From a checkpoint of a small image VAE.
Model: 48-pixel images, encoder arch vgg, encoder activation leaky_relu, encoder widths [80, 112, 176], decoder norm groupnorm.
Rows from block 9 of the encoder of a small image VAE, named by matrix and row number. Each number is 500 + 50 x the weight over its row's rms, rounded and kept within 0 to 999. All counts start at 0. Numbers have three digits each. After the name is the row's rms in percent of the matrix's.
After each channel's rows are labels from the 100 images, of 14976, where the channel reaches its highest value: "top examples" is what is common among them. Only what is clearly more common there than usual is listed. The data: telescope images of galaxies (Galaxy Zoo DECaLS).
# conv: 3x3 conv (encoder.blocks.9.conv.weight, 176x176x3x3, each kernel summed), inputs 0-58

conv.6 099:452548501494473495489459498419428470516526444473556552537507560423505481475490468441430534489508502505491420550477642583538512522529483385395461510568485467537632428454486480493
top examples: edge-on disk: no

conv.87 083:522492500474410458435464457469491497438452415419689547580503457553443433534430487478502518524503508517501506496465452484515506602402509378457441570456538517603500491531460527477
top examples: roundness: cigar-shaped; edge-on disk: yes

conv.135 105:507477538485455559495548599428525470500546467441480600511536479473430586498465414493477530433549577475406581573475523543462516501573480559531471468602481516492412479521536568501
top examples: roundness: cigar-shaped; edge-on disk: yes

conv.125 089:481534547529472496476416477497564527494489529547459514514538420476529530579522558497465489477501554490495412485508512475526652557539629639545541577487658542536521436521534508488
top examples: edge-on disk: yes

conv.47 090:439495547510462543472460545431472477398530484456536528491519403470497480470416458542438543503512551504431497557542372450583527537560459431449503551569430515470436506548516444509
top examples: bar: no

conv.5 092:560530401564515489491492525459498549535470465503496449574493425570477449521514564453527402491477540548441436481604526414541504570521501499485463458455550488374406522542346459575
top examples: edge-on disk: yes; roundness: cigar-shaped

conv.82 108:472537520485372548449481539463505540544476564472428509532531496503440511539410511505465541476468469485510455475519533478428554435474485611608517575557621582425649433457478548448
top examples: roundness: round

conv.134 079:511433452583539541442532545424526545522503441489505548588502482485505583477498465500494566447502532506458484595486578521458464521549550497553512474578418444499476467509521500493
top examples: edge-on disk: yes; roundness: cigar-shaped

conv.155 120:480542506569614573471571573467529468458466463435463493452527403500549427470482528419504508470551447561569461570523642564580459554611528515493532573536519474465390538474493502530
top examples: shape: featured or disk; edge-on disk: no

conv.167 112:484497452506391497547465579441510530510481390460420486481545497488546435520437440548518599529515516509479475471456478507483550496528478336409466514490562495469367474476520462490
top examples: roundness: cigar-shaped

conv.83 100:570550516481498562507491538541547460448407457557480483511454462459538531455575473471475469483535588537505477553424466520482508509507524527528473555477517501595513534501551544542
top examples: shape: featured or disk

conv.64 107:475446440499505331462460461631467455533453478535544450413517650515511525474550529581527492503478560508409471455471607558468502446464471451440548522472573410566598416575537506529
top examples: bar: no

conv.170 159:467423505581584591388551467549564575520489511552527435469463525534577548518486525514481500471559449488548437386569522540493504557536507662466536395504580566504445477460507553455
top examples: bar: no

conv.32 118:506548493555458437569559570544471569550432512447427503541561502493586461625492453397554486464462500485625502482462617538486526494550539539420547495466491425496551565466478574565
top examples: shape: featured or disk; edge-on disk: no

conv.136 106:441499497468503522447586490483504516431575500495439477406573557488550517419510493520455490499587423521513375439495601502522564523503413389406509474501616503568588407572506516483
top examples: shape: featured or disk; bar: no

conv.46 085:530497517541558553533411489549497495555538512528448368521486509468401433498513558453517482516530496484496506456487494504497457500450462463443469499508517437462442521432469547489
top examples: bar: no

conv.13 096:514502499523593512527533587518488506534527572510472436407449416552536442490541496569487457535492459377441464504576420533599481480499540500547512563438537534508615485457491441452
top examples: roundness: round

conv.145 138:480523522462400589432445542488553583552520558500410563443447419564499498495480499516483517491489391525560553545539595476504515473516500653468538572521438518436524491468509490513
top examples: roundness: round

conv.95 080:576505511457665527495537579514548455523496484532507560513535491443479453571488541515500556515555515525528509469475525458463473449480511478441562518511467526404511517474469529516
top examples: shape: featured or disk

conv.79 085:534529565495541511487550427520521408478478561510565561432452444528531450483413520498532427499521458483503546509467621431528410468400480478435474540437434536506528487566479392530
top examples: roundness: cigar-shaped

conv.100 091:484542455552479503491546488514441484477609578463447409520528480418429509513530525570477490573526427456531452445550486493514451461490414451487440536456508515505588506475451501509
top examples: edge-on disk: no

conv.103 112:481512477498375605531390569489560495518497521441443539493485498493438505448452495473493526485521464535334410597461470471455520463546544507537478516478479514465508474484537497386
top examples: roundness: round

conv.169 092:499459540523418461540519578474474534498542412506445565598500418544454502498479449539498497494451440513505486423518489525553501534508514498582470505488452476433389505531446498485
top examples: spiral arms: yes