config.toml
model = "image VAE"
dataset = "telescope images of galaxies (Galaxy Zoo DECaLS)"
train_examples = 88335
image_size = 48
crop_scale_min = 1
horizontal_flip = false
translate = 0.06
rotation_deg = 10
color_jitter = 0.2
bottleneck = "kl"
downsampling_factor = 8
encoder_arch = "vgg"
encoder_norm = "batchnorm"
encoder_activation = "leaky_relu"
encoder_depths = [2, 4, 4]
encoder_kernel_size = 3
encoder_stem = "single"
encoder_widths = [80, 112, 176]
encoder_downsampling = "stride"
loss = "l1"
latent_channels = 32
decoder_norm = "groupnorm"
decoder_activation = "leaky_relu"
decoder_weight_standardization = false
decoder_widths = [48, 96, 96, 96]
decoder_blocks_per_level = 1
decoder_block = "plain"
decoder_attention = false
decoder_upsampling = "pixel_shuffle"
kl_weight = 0.01
init = "small_normal"
optimizer = "muon"
muon_scale = "original"
learning_rate = 0.014
momentum = 0.85
nesterov = true
orthogonalizer = "newton_schulz_5"
adamw_lr_other_params = 0.00088
max_grad_norm = 5.0
max_steps = 27500
batch_size = 128
epochs = 39.8
lr_schedule = "linear"
final_lr_fraction = 0.01
warmup_steps = 550
weight_decay = 0.009
adamw_weight_decay_other_params = 0.01
Rows from block 9 of the encoder of a small image VAE, named by matrix and row number. Each number is 50 + 12 x the weight over its row's rms, rounded and kept within 0 to 99. All counts start at 0.
After each channel's rows are labels from the 100 images, of 14976, where the channel reaches its highest value: "top examples" is what is common among them; "colour at peak" is the nearest of a few named colours to the mean colour under the peak. Only what is clearly more common there than usual is listed. The data: telescope images of galaxies (Galaxy Zoo DECaLS).
# conv: 3x3 conv (encoder.blocks.9.conv.weight, 176x176x3x3, each kernel summed), inputs 0-58

conv.28:45 54 42 72 68 43 46 40 56 83 55 69 48 46 53 53 51 52 43 52 45 47 66 54 53 54 49 54 51 53 51 47 63 35 46 66 18 73 78 62 63 41 44 46 77 99 45 42 41 47 64 55 44 44 57 53 56 53 47
top examples: roundness: cigar-shaped
colour at peak: brown

conv.67:50 52 50 67 78 53 55 52 58 37 54 47 56 62 55 45 70 37 48 59 59 37 58 49 48 59 39 59 51 49 51 52 74 44 19 64 55 42 64 74 62 45 53 55 56 68 38 52 44 50 80 55 52 84 43 48 48 49 82
top examples: roundness: cigar-shaped; edge-on disk: yes
colour at peak: brown

conv.29:38 42 59 33 61 55 59 47 39 75 44 40 43 61 51 45 54 43 43 60 63 58 55 56 57 60 37 50 44 72 56 34 41 62 55 71 28 55 69 93 49 37 49 33 55 42 46 52 28 43 53 45 52 49 45 45 58 32 42
top examples: shape: featured or disk
colour at peak: brown

conv.146:99 51 45 45 59 47 44 44 39 42 63 36 34 41 56 55 53 52 37 55 60 47 53 42 42 49 69 60 41 48 38 69 59 48 49 61 53 45 69 50 67 40 51 68 59 67 56 52 39 45 55 36 52 72 54 36 68 57 59
top examples: shape: featured or disk; spiral arms: yes
colour at peak: brown

conv.10:30 65 57 57 43 39 58 30 43 58 60 54 62 68 43 57 50 54 67 47 56 50 40 65 58 68 41 50 60 57 54 43 46 43 18 72 39 49 56 72 41 61 45 23 52 53 47 47 41 57 42 57 69 46 76 67 50 60 44
top examples: shape: featured or disk
colour at peak: brown

conv.101:36 39 59 36 54 35 42 36 54 61 47 59 50 74 53 51 55 34 57 65 61 62 48 53 30 68 63 60 58 26 48 34 77 35 44 45 37 65 41 54 41 56 56 40 39 58 50 55 35 30 63 53 34 59 53 66 47 50 49
top examples: roundness: cigar-shaped; edge-on disk: yes
colour at peak: brown

conv.22:56 53 48 54 60 46 44 48 50 51 50 54 52 50 70 54 47 47 61 49 84 54 74 42 51 38 59 57 48 45 53 63 63 58 35 52 61 61 71 56 45 54 54 53 60 60 60 72 55 61 65 50 52 66 49 59 57 51 52
top examples: shape: featured or disk
colour at peak: brown

conv.123:46 58 39 61 68 27 53 43 64 51 39 49 53 41 47 44 33 50 66 52 46 57 40 56 55 56 43 39 56 67 39 56 42 29 51 41 32 68 68 56 36 34 57 76 61 30 46 65 67 45 40 45 41 47 33 30 59 64 58
top examples: shape: featured or disk; edge-on disk: yes
colour at peak: brown